python train.py --projector_out=1024 --projector_hidden_layers=1 --shampoo_beta=0.95
Rows from expert 7 of block 2, named by matrix and row number. Rows with one number belong to one neuron. Each number is 128 + 32 x the weight over its row's rms, rounded and kept within 0 to 255. All counts start at 0. Numbers have three digits each. After the name is the row's rms in percent of the matrix's.
# up: expert up (model.blocks.2.mlp.up, 8x80x320), inputs 107-213
# down: expert down (model.blocks.2.mlp.down, 8x320x80, transposed), outputs 107-213
up.18 102:079140149182131136132090113178151113100160159111088146164093187158096117115095129158117175097174153211197139108156114190152087108097133167110101131088171156119121125130097126091084159127100103179156085098103097060144109164143152107128122124107092195105098125150085170114084125097157084149137138174110137096160162101158127
down.18 098:121137151153130149158171148090059138111134174093194121089123131111091154098124168114114107102108074153094129152133128157127142096094125067056133118122114127073089204127132101120137158166077099078112157124163105095100142151125135184147116133068114168096140085073093109112139113180133115076090136128138156086060140127105120
up.19 101:097145158099095147108188144119108185157129177130102143182137129104111150177120100157148131108171171136169110058099121182158092149161151140141105104098124198162122140179134118231131115107124111145121149163177145114112092083131115126119167114113116094139112123196163130147124174089176153142125170152074126127151139148116144
down.19 108:159075145105112148162116164069124153195167114179200160147129158084159115161144130138157147127166122166100140150195154150170101142150129141072173161166095133156083153133142142147121172153106137161168153101139137100120104071137143119128062052112117136158151135101142106113108130119116156162123171131167100126166159128144139
up.20 111:138114140181154175104144080107111172094125138137061142172136134097117107108137135111067155153111166185125128110139135106135166147136171134128141115109149213130107145102193152100125113134154157107137157106085114152164144163073109128126107139132151164070084158121085197120123145143121122141130079121069096155178217182116154
down.20 099:131139091133144072126117149126156142102108144119142163065098136183092156101154124113105132117124082114158151081157146073117095188132141084187151128149168105133121104102166121115117119136125168141158139115085146095154135130127127143052146127097094158149075133160135094146200180157070085143168152220154147164167085100109070
up.21 097:131065154118140060166068104118181083119123157145113146091083116123108111111107143154166100173022101126142152138123108156128135125125174164192070151116128059145096130106088126145173146134135163085150160149097139085108175061081094117155142122123160131137144169095190124142170108117165081109154112077157160125151148128096065
down.21 100:069096098124166111141193136125091168141097159113142156129099098150125205134098138214112067119180145126141089149134139124180171170149099099108113158113151091116111115130132092095099159102135115043157098131113177087109090111099102118061148094190126065086116159089111096110130131128013147130100140131161126127079140111121153
up.22 099:140111060137114101133143128116130117161133098111092132136093149161103065152164176111098176116040147123147157143160135170146137138087123155158129152159126112104123043133131174094145114084157158133137055133131124092142132098100134128116065171127161139127133129177167113079093124082155111162143137163104124116154141142182094
down.22 095:169179133112107155119099153098109176156138145090129171135131092133113095143102093218142136116122225113113148138142113163169141090111071105129092191128174173136097114069150124107110128090114150151126138167127150082117165143198149104128121152124168077131160189157162152103150107107126198166122133123128129081143118124069157
up.23 089:096099145212116106111148117179176131120103172131174157083143133069094128136169147154107068087069145140160168083153073124111117126149096137133072096165135124140101167137088117103061188184149183138070121156129126118169140166103084126176166069145144151116138120129168120139111133125115100134129136160120134120172101098063152
down.23 093:109131162183206145197153120143081120111112122179118156149115135108180125106072121131160126140137144145166077102188128148128118103116158168134147143159120104126129169220073149112187141189113137160163050157134147141111123130192094067113094116187147111081117106186086166130092154165096092135127115060157200123123120170093117
up.24 099:148117123137140109090136079150100110104140130155100165152125125070066146143163108167151101080149139145090197129125106084153131141143149175149146160128178063107098163113067113146084127100167136160200121136132189132176103127087191183155166096176151094142085147137127065084161163139045122156148135194144109053154129156117098
down.24 106:138148124098102145130126152136144105111122060110114107142081159126125135096113076175144124147132120103103130108160125175130112124120201138143106133117095098129109070175166092178188110173189202160099138122073191050103150104165119116133122152087070086150142137141155105146186127173092160144108157104152169073094150109128155
up.25 102:115149113077138162107161136113094103043071157185193151135122135086133138106112086164143121142091077140130162133159121163153144144174118167120165092087175135132137126123190128172192107157138140131111159151122066156156182119118107082141131117134183124165139166189206093108130080159096101166110115151127122120148161101088139
down.25 099:068110121186186153125097104073114097206067130113112107078092101134112114117101131056175147137140162187137070090124074165144107144076167128100120074114078134147156073139127099132182115099121103131086094146073163150104162138132113104099094191070156115155146120172104163129079147150150193130103101157114087137090172087127152
up.26 101:077100155092091106047155094097140157186127137130147142153155150128138167108106076128172126144123083147125082090131114183133127255160121154032168140069132172205107177136097152182121108117136086119142153101126098217158129073156133111139101110140145140149097115106150173187121120165179157124114126104097128148150150115170151
down.26 101:054139134147152108199174179092139220100142131184111141081080110095131143104125127109108115097181119110139188131108142126162112115119135153160094115058161150110124148091076210143101143099101107118131076109128132193017163084185137163114128113124133161151175173097128107082093126116150117130109052145097086141116074125139119
up.27 102:138138107122150094109116080122160090120203099134125151169156170126165118148094134123152103147164138042127129147098117127138143180186101164182190125145144090112152140217084197084176113121136115085149169037176144138176115191162100127130094079139094156100124121143166112119138187144157144125124196137158190090080175090132130
down.27 099:143142188181092128095142104091117124105040103159132109113138126146129097159162112045104120169162143130125168066188090117118159146089166172127196155123166142151218099163120117119116136098139154152107112164185156155165102122101153183110113120120192134127102112086096125156151126150120122134112164151123144144125129115184141
up.28 097:173146103121123146085143126107081150171158146106117150134097110155137146121162147151155103111160091175144201156104104101111106091098121156175135151112116152155099097121072122193140139148112099084180131147174066189089196098163167098136156072138070164158064176116140124086089072109089154126129141127115100173116121100184129
down.28 100:118093079159124111150154106116154094174122214097115187103077148167092130107108136137088156072133196130113084151051083111149130154137046112162072144103169082078127108134125176113110178127083158168093189123128139119113194097133090133154115103117115094135121120150147128129100130142127194125187133115099107158113133138053095
up.29 099:156092177165088134081160138098069139137129110112121144184195092130099125120132091088154119155108117202077071083070136130109142136141098091188163094149144110156082125140139149217127109137200143104070115154069071161185124096121175115143174191122074129094140131157097134202163109108093156128166121123121053120134131130131156
down.29 094:065143173074148098089148089115139136107094157168154137141146140101168095098138047170140161180150109126122091103146155081144109046092110157102096106166145084147137052056134061128094092142136141120178069093145132170088099121160136157145092171101168130130132161125129115128082120081097132123093136123183201161113116097097061
up.30 101:187123120132124127147147155125156117115097111202074142101061139114109158146134153171140096156134136176111070130123148179186132168103127134122132127218153098070088069107113067100074140094101094119144141120073145098120076120131098101124138097149098157161149123134146126118134169114149147147080142149141191196144103112190129
down.30 097:099188120086127061143155071145154083133140092136149156033136185143128090171173096133107080141115109139147132177163167192202129087123154085152112150140125121090175196115063127170084127132147104109125112071100100162141122185119176187077241145085130113103160115149197099069158072139157104128082208164100144084079104084103127
up.31 098:105117142060152229080123155141119126160158099143139178152062105137192082162138145132101212142124118169098154184161140123096089101077130105127138098112137128168124158110113125129115119137141080150162180158155107099074128152176112039100145145116153104092135154121114129128120101141069119139188122168134092136139150116180147
down.31 104:173112134104186137071185139110143133149160102094093113124151125119142130122111151157079150145171138145146139119114137087141044154135126096097121100134107133111159123170083149107134116107127140042173130131160143099181187147103170095133140124130121146137146102182188112196146171061173150141115138095120100125061104137182135
up.32 098:129151150155130133163135166137100132172110122140103137134142141150090088147105174162113114177161133153149098117121113192104148101114126099183085169141081133165100142115122144147113129103148117075179212103153143136165131149093100113107133154078165133114148165080073104157134115112087185124110191061149101114094145099125155
down.32 098:122107099158122187124127169126145153145160106046174119096125166066133115138127098135093141164139132128111141140172129144113107163109114105086110093109210126110137132143137175088174115180186105110121146117140123158169130152165109120139137104171168083089132093099116207199152176099102174077147196076083132187102106131109128
up.33 097:127175107128095101139143139169112145100167097150060095123131166111084122092126116090172088081091137118159157180103123104174141075130117175135128117090127151115133155149122138104176083112129134136075145090148141166152085144150163132108151162081125109033105134097164135123130101122043156148148178140129105135141137132139149
down.33 101:149206109073084144104117146137211130137117111156124103169109099155117183119080131135171067150174106162181085122103130122167207148054162098084119162095090101184137112137131139084134139117148107151146092142115185110126093117166168126162129149125108092184082133146086071108197098111173154135149133101086125135128149156150130
up.34 093:073121119095151075150120117168102148163134168075187113177151139173095109108140088135121141096142080058098093129140125132118139155163114128105178147122074109129144083119161134135113152171101072114129095136165137155090090078130121095106070109129153250104150161175050153157102103113128156141161175081104148121195087086114092
down.34 098:186160096091089154147126132135084112088113135139099138184108159164166189144179087167156088120115130137132129165169148105150151144099120160140117178099111122101154176093146148101108121118167148147120155102127151105108106138106164132080146159141145122076087116113205145155051158105102106081114175121156141152090137133168176
up.35 101:149112114109111192076163079131126145147155105146146151142097117086064106134141100155145122156105117126197140097112076151109121146074098118089161091114086183136152113156156124160061128116086123162129133142056138176162114108116114180121177119103160112112097100127160109176128163089188147107121120138123123118126147131150107
down.35 100:117129135143050054133100158126127215141151129144076137125194117175107123181109168184101174055105159146118146123087165111084139136084132106118081172135131154110133168068099079145153139139103153125143107099141109073138085136108129089141184123084118109144159128117078100065194096088120120134142135163121076093126167138172083
up.36 099:095111091140125095165156048130132155128156150142140186170113119129149153091098143175058072130133132107113121187103101114098159166126109056067117099074131076088085113135117178134089181095167157129151160131153128132088188195111148156107111107111173160106126164172123130168148091132136117148157124160061134140145140215147141
down.36 100:186095091146146127104148099069158107109130125108138104122125095137117124114138149104126138132139143148141081112195121093119123108119101110075163143099082145124146116210109113151162101114142108135071072136220090159113154087146069046130091127143166029096123205125174139131124155152197089144088137123160079070132139131106136
up.37 092:102182164146143123135190133180128170141140119162201132097171187158097156092126160156126080118109115122142082100149083122129144120093109081139094192117131068053140115122109067131126169081134083085171159125086134130106165125102132079059130218136083119144156119133172138175174167143129109126166114123105142129115103163096146
down.37 098:131137144107114210042168174176101138186177133187094133156097147138073129125102096176158133108152081136129090118165184100129147079153187095163142115116112116179093142122157094078066174104153124149144099103108100085129107186138101122129130143102145092200133138160144147093142126163136065148120168104131110131148130149059170
up.38 100:122126140105094140223094092129165130146137073114140098096161159140116182144128138114065175141123124079161121058061101122166124158158100163076154138139155125181147100169191131103118151111160110150135096124181132068105105106161124060151122090149103136168163127144111176168115169123143182106180103139094109134130138185101123
down.38 098:145133074129176053136100111141132126151138113143105131103130146141092164117111168144128127109089169175067100110113101090118180091118133102136108093174119117096103103144141134189162099093148092140165119107218138106077075084125152123105145183077149132153148107126157165140121213093149102121131100139086133176101147081101094
up.39 103:122112124184145148129124138140151111161087079123191136142181159162081150086090088122147097084164136066169127183070121106159075105111071125138084118108101137160141146149089117065173127126169119192111069151170148053147169155134078126128111160192157096191073072156183126182127073114110159190144075117125084162220148188097080
down.39 097:073125176081134139121130143128155121132119137116102139135122119135169106065060202084087115150126071091139110079145114093096142138120162150101129193105151108130103071098126161084117154173129128130113093078121131105149147156120076103111096119194124175163133114132070145223079131095095118133147195099158121137112168105131167
up.40 102:134160138123073167165083172194073123181095193137127078169083120114118094157147124103138079124114140121111125126147101111170121172163056110125130118095082097149136178158091073196089165121129121142114136187099186135140113174113162137154148035134188109169133118096155137117082092135116107112085097082094155177077133106132109
down.40 101:154163102148137147105119136151163114123119138190175142133139128093111065155098141136188121130070154162132055156130167085135080094164159116107120096146119100176155126119139126162159139153107100089111126155136191110130114126167169109077092119151133071146157074088122165150101096106058079125109094087104113085136155220091128
up.41 105:078083087170157120104162108119153160160112102156122095176145133155178135129138164167172128112053161089044138164103165123090135119136131163125045175174094138133108098124170173137090166197161118182146135123105135168147123120106146124099149086157182170104111231163116168090112110171158138097154131085094172092125097117130100
down.41 096:176097110129152159155143091114153129127198134126173164170145104123137121127121138154147167149098157166115168121090120134058141070111146153163180090175135115147106171175157090147152106119088132089113072190142136110153165085106104103155102091091099114218193094143125157061166184162115069166122177125153102064116190152155165
up.42 096:128137092110144080135052142166091143112120145170145108147122151168135206098140143129107192050102199174147115130144126090124108138138202195145116159140115183092137132162154096112098126104152176088118148140103112111153092065064132071156122118122127131204122119112192152134179180181111134128141138148146188082160174114087115
down.42 095:111187148137135145127093136177100152117094109153137103121091056089173078074123113106147136177166070148132127135149085139172156124115107078136138120079162081159186116108150067158099112119098110168145141100101068152079082204156107162169088091166084104174124157136118146111198138083130165154138194128122084140104126126164082
up.43 106:093132222103154128139135135160075146127143137162098099107155155124084174112126087093138131131064060098107133159105142150139176122110142142114087087107187118135135135162144170133068116090203172162139109105120179073090171109080123107111129099153145155109136083165115088171124170130179078117165172099081083116132133133084153
down.43 103:145156083130100141156067130137151143106144162197097139126177158100129152099133069088144173128109117087168059130099115165149131160116132092082135133114208080141099116186164089112111131141108109147120090173127137196096138140137155152111112116137093120200105102155170118106118122090145158187137146109133093145173083092129147
up.44 101:148081160150169157123084125125152122112146081138109097121064084080129124097100109132090096138059127179142149126163102131142140086095140130162070100146106115116089145142070139152123177128097157246087105163125133118100103098120195130167225108126163130143152141140103177115144112095101074086093090113188111211097150118189114
down.44 107:123121143083107160148080092078086175205087194141115144122091124161164111107120112135165141178096092100147183116147113115099121107088122121096167161106112076128150109098104143138120090113117166177148135161122066173158126080120157150164152175118118153099134111132153157075141199142072158092132187188123063097134101114102087
up.45 099:171135155095100165095098132025162096146075104116126026144115175075071093184093076173131143157164108110161114094161118117129193147171136098114141109096157124146091094123132125127146118125148134137117120085143156128089115102156155095094151177074096087098124152161111142109133184108095091143159163149155157128128180155111159
down.45 102:145091111105158150114114147139118112117096109119184069114116129160122088119092163146126099113061059090060150066163111094161066159128124078166169082071092109104152130154162148136130092143134080137123106118121105132104125119053159075119119186092139128166171128104129170139132137160144109122123144109097155129100092079117164
up.46 094:097102141152050071102122099203161154121169103134150136133146168103141133173133044115152146062051107160101095089135140159183122166099135153115144089154131182113099097137097116119091222163138126156083193133088117132140156138170108108128114076110107167074117147132100107148134121146156112138077135146140120100128150108121153
down.46 104:181147115148095156130092091127102156099096138115126156129133116122130090116151084131094177082168104131158097128097120116106051102098101142132122139118126170119182153112153117220091125054130153207152126098156121104109126088167151094105169137165139109139174086129142137104109111182179092079141092068219113131081044199084168
up.47 094:107110137163153092102133069159127091082110129191145111186133119147126119105100143132122160140113105151127205131125136131151085148119094108194089127162113177146133163098115146162117119163121153134114148156168114164117136091055089123119080165068140206047080152115160174088107106113131115150129126092192083155109123089131116
down.47 099:167143125101166086099185102131108096080096085132191078095132136171132199141085084130119116165073115106104112127106154139070168139101169159098120137112182119129154144153141150072094094099170149108152148115112080189170110152201078052141113201136111138163111091183162136099125080144121114147129151110108150145102095180149145
up.48 106:147122156137131141122146077138160101129103113133121149115123087201123066086124146146133125112091131101091154096079116176104083169125072135065126154126109057036113105150165178090090150079102140164142116121087134124179062126114178093108118124100109154086126079191120151148125144131104099141059124085122136111133134112160165
down.48 095:115081133099145201192130104148143103133116110115212147118079085122121098141134095135084168128194152166113117116124156134123083094110144125172181085152198122109136086156120146116102144128084139136075121113151102148187134155164077163152103099121092102074045158114135168096093097116078119127126092117127146114186164139116150
up.49 092:113108097166123129119133142129112164097179069084117177156156156125174112077112064134105130111071144157161139179180169158086074110116124113166135138200109159104177109054171141118121145109099165100094131117113152100147128169105138088112141165116143164141145205092089097147148168138157145107172067144177093133154133152148123
down.49 101:091077110149147067120145171134119104054142142131144120177149131108126123080114050112118113143125092158169126158167098135151144063192136152131158126093158133144151161108097150116148067105107141047121143180127209142116137149161149111161074099144190086126182062113098112047147127040171177084102086106108143114149067175134163
up.50 105:141174166159120136154093207221165144079128130078087158171133177085109092172165120119171127125185119121088187121151137109171136146145091066132097112095124108111133059130128170096150157102187122117104080125131124150128126129135137122070148102148197111122093217130165123130126130131102067129107148112106167146102119184102117
down.50 101:124150092193093156154111150131137142142136171141155125095157137119125103130117127150164120142151177098110154135176118112194171098155144127095146195119108121131152164149134162097123097131108090098164135104124106150097140142102167107050057118082135106114188171129097134127146084124075080093106166125181111176126160143102136
up.51 098:138110138167112169137076120155107109145178166181111149094077073143026092093127139078193121097089117117085101171178131148148116147155116138174110145151144147139151134119085046129127133173164111207161201151113132159184109118098088147118136176130152088125148140118070204130114155132145101157147142128113119133084127160163126
down.51 102:118088138159069038102179169128151156097135114144139187100177117123128123138136181094162130166069151074119126151152135170145118143171147201050116129188078136142106125106105105098151151203177174169106083172068117105168083142136135106124127169083098154113148090129128146122117149121131128140113132109119127217127150162137097
up.52 099:131093147129177083084136061131097095102194123098162111125100116142119139181128095164173149064178134091144104114159122193105106136130129164118182145104130153110147116135117135113117108111165147133168133123089169115147197136126101072187074118131172153098151132129152118078143065149181134100107190137116102125138194078132080
down.52 106:145151117142141140091148093132108157086133108217148116109198155162115102128115154100135154142108078144123191082130065084180174184089158160110083106144142165138142128085099099137121186190106180092129125115173117158103162140164120132113079092141101088080166174130138148117162136131119070154132103142185125074118080109159116
up.53 096:113164133147151124139091102092087169098165150134108171070108107131094146079170155122182172134071122181095126165070112120122087128158099116104163151141129169155142119132128142118111094100150105076145096111170080157119143127091136135090172112102128147085139098147174123158064138055144135175131160144069092074065122076088108
down.53 101:120038119081184173171144120128135111102122074091131082102128104099103132078127125111176147122116137118134094134087099162129129086115156124141126176127098145112130236148086107103129156133143092183136092158115169104144147077134095095150172137037128131169129161184130099147136129188113151160174079139141122138111073099121114
up.54 099:134101154085106139138114210159136115090129131083103198100189166150119099151104129098149117123104172067117124164067109064086109144136146186160108122207156052105138164132190053154148112186114127146084123157154170148129115126106120113158132114102136152186146127224178130125119160173172082167126102173099126152148055134169108
down.54 101:070130104067057167165160172162125126098105121102141078108208107180078148092101149125159088129118117171103147081117113175144168164115169109108123089148086065097140149116145089132112154115131171161156161101089119148059206200074133100151137128122152094111116148175158120096111116138124074126098078146164135144145141125116131
up.55 103:173116101232146134088156091157118125211174148108200154109113100108074130135143166106137140134133134172187143135143104119145043058128123155147122157115137124067104091097119142080128119157133092122139145173168153136138130120106214156154126159165134144085135164128128149156134156114205176106079120144125120113135127074108163
down.55 099:101095120052081166066125179101112148164154124152071121105141070117206144203127146104125095141175092112171126059111092107112117125082121163137144107138146185150159102127087166101151144131110094140164128097164104163117122148123113156155088099144131156129125120147111135101082126175060168166165119144103172142146079105091169
up.56 100:139137130113096123124117130144131054118160184155113086166157112150154162143149161101147088164070134171119162131119111138104115146166167133122068139189168157173082121172152150096167057097091138142074094171146141186112090070135115135085102043125121117115125155192096107137067175156180123105124136117151117147134145087145096
down.56 106:052097154136174157099154105129128174145124157125127119088084173114112173135118130099133125113129127117093199158178160135124103201111146098117130154118094100117147149118150065104116095156116117116114148148115156158044103123154129144142089173122168049124113096177190115153147147168122093111030072141156150154123116114152070
up.57 097:171129089104150156140139128146120140131184106090137148132116146126201148135118112077165132125132162134138126133112112159102131084143112088133107160212169140155111183192116175166065086101145135112130196153119163111156143072114161185137091144108097121094165121166126164126162131106132042078120149118149106159088114096142074
down.57 099:179153191123109147140105117125155089124158140119166147127128151105137168144096099138063097173115102122100100135153173153089119167133149140119092120138064110119149123161139114142113139081102087155141109139097099177084127069131103081155212128108112105109160117112096132118129124119197150190138088097127162156147116139114057
up.58 106:141165152156149161135146125168095080121091112116150136140132155115077088119038146144062044112091067129132173082083138093156060086145173157127141130187144147117130165141053191088103156137132134125125110139108222088082147149139160151121150165086151153087199166158102145120148126128105089169067132082106141130132128135127157
down.58 102:101155093087169092184040087166096144090136152172130084166110144114136104139157132057130131137124139094166157123178188170061135115096083136188155132155062124105121100162171103131144099165036127164151128105138118120097154200079130145119144100132130093102123096074093108134125175105090132118051128152146101129181154080140172
up.59 104:145142132074076164120126162101073158137127145099105115139122117145169148114142074142128124153131163129100170147175144200106150046115136154083090098153113121051118140179143124103096103145106159139073145093141100131114152054193144121080126085150161071110130091118181053134161172128131106115145123137152150125112133138127174
down.59 094:118099152143175147142134065078121131121098131106120051098174086077118107150121123167115114114093180107153138147186128147132119165091133122086101095056112142154095133101117152138121178124097152197126114136132169153162120140169226168124169077128148117066148099100133149126150107088140164159089148148133157142099088091141088
up.60 102:057133122103141080108103105117125151153124132161123104099103154122110111168109118105096094115173160173116125128186062174134148151159115173130089120159107141166121128096152133145062113137094126154109194174134141177114103109125179094129109111108139138053143165135105152137141090157098148115065138193113147156070173096146174
down.60 100:075082096125061138186104106103113155164163088070093064132102153173153212108136131092156159092105127119152118113136151067120133051109128129136117150121100121168204139113159085137166115129135170155148128110154055141126118126153122172151117087131123133101156177117099158117088145088142153162138188221172184164073095116159140
up.61 096:155141090130082065121131131164153100170212088112122081167097088124192153137066145139105130080090129123151091143108141149117157128158159133065139146120133075106103129153051104133147168136123153149125124154064119103095129138133145122071203124085160120181129145145073070135105119098104157147133081091078164146145124201184122
down.61 099:129153187123089130109111131083146155132142096113194137103148112115188152100142142146163107128154126165101169174138135147205077108149142120100113143138087117108150165129149190117159108127168083136121136130120113129120141162124119092089155072143111144080119104111104129093100134113174201102078122070150113174132067110164166
up.62 104:150125162136118151044146132126155132129135127125121122095115105129105160168136149103090097164154112176158182118144170149158121120141157144081142171069124163157131077141185102079182111186188112144139155137143135132144179164180153140148113121107193083103110106151145156089084082137113150165121151146125137116138129123149148
down.62 100:095140148132100159116194066107120147199120077204138130188123136119107126147102153145133100087110183153094117158164111093121103109119123099096157119090114171114163135126150163111131120146161105108161149066176124092113135133123134126139151158085157136151166175101047133130145135134189137131182161119172176064171177127145104
up.63 098:101157110104103086117110074121115131116125143129137097119092202167151171165182112146085181166056090189141130094073096165138124092137105162062127140117054168125132112131131104156095129157181139119110122128122110108119083081148132124098116137153156128144109138173090099146118156097184075163136149091164062152145130124163070
down.63 099:132138110125102114159133112112121107169090105101093172146102126183115147169147109104138175100101178125134081141096170214121127095157140186178167118111131087119107165083179140159140196061144121050135137166148189182137177110146076151135115053170093124121145127094187172106102092094117174115154187092138154108095135165142149
up.64 102:090113167141120156165127087129127151168144191117109060116139083093120127171076160160158110122092149130123102139068111120148109187088078144121147160118100172157097134177144174127071108109126136141125079136129116158148142173093075121092109157103187171207111121139207108102108125118189159146113128169158122159091106133140117
down.64 104:110121149112164134101154092036182122129168093128078150123097121108147107135181092164116132141132121105090115188133122171112113156150094138080111119113170145151155109161162147118151107147151060079121134092125165152201170179161139148166128109150130102183170120102072101115168109095167155120101119117166112151135194068147120
up.65 101:095164144129104072128122145180133128107161116130118080102119179124153133081096121126104090168159148105128139120076080069160108089120103146063122168209090096124169136093145172090139116090117147127150160112091091069132101118109135130135129116169101158139134170142108120105134152096108103106205145140096103081069152137106089
down.65 098:044157140091084134130141106165079101085155097103146077120145154114045132097170146146180117104184150136145114188111110139123115171082109135051137141091136114179119102148140116117161142107121107096102115123116091139171096111149087138112213169087113160109116140136190088143140108157060152180079128110135150128155091170155105
up.66 102:181113117154168162126172127136109140101106099081066127101145150111146199094135140093128156088104135141083152115129168125232107090119144170088104082131135108103113110153096158154107128126182114103137199118122125163128091102133109098108155130120117117135152116205162091070159078142119179130143131159134120125082107130075152
down.66 092:187093126126122112131134134129107142166139149168121179152112207178131115168150107103101096168139084082126108132165115148073105115148125043102149085101179146098133157119136135158111170127112123099129171186131087131133104166108123166146098146144156200121136173126096114155145154139198103110136131185151122134169107052072187
up.67 099:105098106132144163144087143122114162125169127176077122099114094115123129095136169123100189154087054179118156150162161104159164161152151113163171175167048093122087131105121158084125069126107065089143148143113106137144111066146108139081123115122097153150131104134175150137110123140132123181157126145105174174111082118152110
down.67 102:072153205141180092137142204109122138149123084084113097149206088110114143129182097124096174095136115104086065104198112115100131175134128123171125145117128142115158147126128117124144183120091132180078178110143145151099170112171096128156125183081136167182180175112156141132137167132075104125100137124103193088145064077106130
up.68 104:120083157096147113109153133181177092063145097136184126099166155067089093098137096102103117124143154141099149074195125104160092093170099215116094129061150140184087051148163166165063124110106126150071081149140116190129126083112128111118118171168136125106140115123133117074111092061104134133112095093141107133164132094172116
down.68 100:094174097129132110171111089115160041083121141089150061124145138115089119179112146126141098067138099162120128060127142134090092122067173190157100160113151090144114150119116171100171122083143118167093173101160174101138114105118135099115091181103137124154117127154100176112156140113134141140086117104183147115079071110126140
up.69 095:186111129131103138150089121162130131123097142131120164121187144154153147158105122091134134182174144162112060176129182077146109143108160126116171170120090126130116181136133112121124135160164149096090145145112186147112124112124179123096124151080126186153123133131102114087088068121145200131136047155160120171138102103127129
down.69 096:130063064137118111179181063116151112127117143198123153096151154126210160148130141138140038116138114110114163110114065120139196163135102168056150124150129116122163125129131078143116144093108108106122146097065140157079155136110046111178142122109129077107106126152132118120148127132207132148096154062160135103168178154144129
up.70 102:109161138119114150128180136109096146087121134125154159166149165141131161140126067152146112144133162144128150074138080129141090146126073156094160116125092097166141166075108128118153081108163152102094138162150108118167140170091073154144146130128106111090148097132147126100140107110139137090155180108118124143111099076126126
down.70 101:118114072211138113124141073177131062147107155099118109118097110122116207141128083117178040152149102143144118141106119121181168085131109170098059146115145127125175109133153081124147105122085144164144146097129142112091133186096202088092101121152103128159090092133202136098190081086103146142179102114083177136139127113090130
up.71 102:101177129156092121135108125139103084103108183175100109173178099127134112154144175083052128106086078177141156125099084142092093145130166205092126138132156165138115164104185187141179162109098185085106109105107113128128127137152163160122153100099158074094154098134097119136087185088137150113106168066071142123099171175115050
down.71 097:155097121119127088138119115111069090119147172138114102130125091129146104133172135100072163112159074095160132115131128121148115129073118082126168159160075090068129180155131146104121102109192109073115168106127120131116146069088123158126159082118072161105142121119093121156170175168071132122158129157183105121133178138089104
up.72 095:106075087124140063133150169127155149154134105108166112114129086166163118115158158151120160128136100103166119120122054110120051108116111098185181112115142108132132181121122140099104091073106135153199148137129089147102088078126149133110085119153146112089141122135095120145087101151157106146159160151135138076150207160091125
down.72 094:169143086136147162129099137163113125189153126129138146102195153092132108076108143150152112091161117117155128130088111140096137124103114086079116171108077092090100057171132117128087136116190168079144200113127092103156072171117144119119086108083109114093104094142143072193137120105170125155154127119167180168166108106179139
up.73 106:107152073090089159129085124110106128134094143175162129182116163141129136087126126127133126068124100064143147090150147097125098161074113126126137067101080096135093186116118094157161163142165141141112091154083138070190084088141146146068162202112140120127103084097133142111119148040100107146111131138109112206104100028124137
down.73 097:091066095095114176179107120119164121141122127122087132161142181118161125119152155098142110169102103046187134165127143149167171133139159172179085112116092079146165124158166136076138177141106094154070137128128142139123150118152107126094050113107115177125100091110089158153108141154141122085084140109159055125120145173089161
up.74 103:108158145098135143091102114160120238105043165130108122078126158125151110070126060093104113178133115098149106102075162132123143152161076087125122192136146093108120069173109116144103152119090091140181072090057113126098130105122109104142130108080148144185123149182087173079115121092106143072123161112043146151117126179100116
down.74 096:174086123108112151129101148171133126163151106178128122091187142145096201131166128168067201065137132154135147123091095089148083078144125206156097139117141125143108079149055111090129136089157126085147105155111114106147123121123121189148154101125090099077129143043114017141120138093102093128110075168133165104131127113084092
up.75 096:131134158096093099136134140102134125175088126158074085146117162101099110120115096133130115126145154107109082127163163090172131145055104165134091149128096158134176125118061192068153126151211154113077092152165132117040109087161140115120139136161166150095108101063153150139132123136103160118170124075133129114146136130088117
down.75 101:127090124089093099169114143102139099117121154132097189165161112109165103197125096170152190132149148134163166127125200140186176106141191085106087116138142104113103100092121074075140140144093149143137171126119098216136148105125146178162177160168101147092098151139212108131115149144131157137094215136103048142089134145218090
up.76 098:165129133127128098156137177145104112105101111103093127145175149134113118108100140172143149143099069139167116110177149118129100104148075091131124086091134162141094098116116128148144129129130116130125156162085139145152133152062177112154155094093072203124141098089097108114133171118125146094112189196098171105114115155136101
down.76 102:136116149173139032148158076129150110153098157075117106115091130125156101125113143109149165120103127129113117107136135141170174173067108126108147113121157077146136143107145089182097128155135089111094163127155133102178114146132083173109102192088150199165110103090158154088123138115107080192181110132155174131155134096072106
up.77 099:100198129181107188157094133139142129103134102109165072123070110120126121097158106108103158170165137099127109109123156113126106072113074148177100136138071145133102129128122097191145131159202127089104060139095097088114122115142137087197131159153134114132130116125106171129136083181173134137121214045176125148100094158174125
down.77 110:171119134102110143134151078107177156119101118217144181139133152155164158149119097105135128145096129153137164103113079156168128135182111175180120121117129176181143102174090095192139093119046095129170154131151141139082138113101136146140126091152108149122068130111110088166135134164126179169176109210101129077105130152200120
up.78 095:094150123124112079143107135092113132087165121104154159110125105134088095085072143144178081087116160098149153089167161106090124132158154144153145122131171074084090125128142103134097136106190156141093085062063116079110151132109198154160089150148152098101103114100136142162073137130056141135142106137185135114093100048099105
down.78 102:115157087157083159108107117126138112097159101151111181107132112137090081126165161115097138141118127167146120108104131152200121086157055112108117159151126167160120092114120124081185110212133097109092106127068124139089099117117155112152157109153188079168098120140123131126140120136135128121144136200103150169128064101126093
up.79 101:126076176119128096095113080125101116125079086112117130167182114164172109103111106067152099103102103171135076140059107120161088160130147101174144139157108108118111214112162125125111126139106169141126110120077115144130169142162059087136176096113162155168131157115121126160139140158090121133142140105158137094138108100094103
down.79 101:155088102121160101131126101123072100088152187158151116091084144090134140184111067087090176143024140185077119119105129100101152086140097125136129129117090130178088160125172125117126106185140155156117086139145118176141056145128182145080114169148196151106093167082121121081136124130161150137135147154120174139133091129080133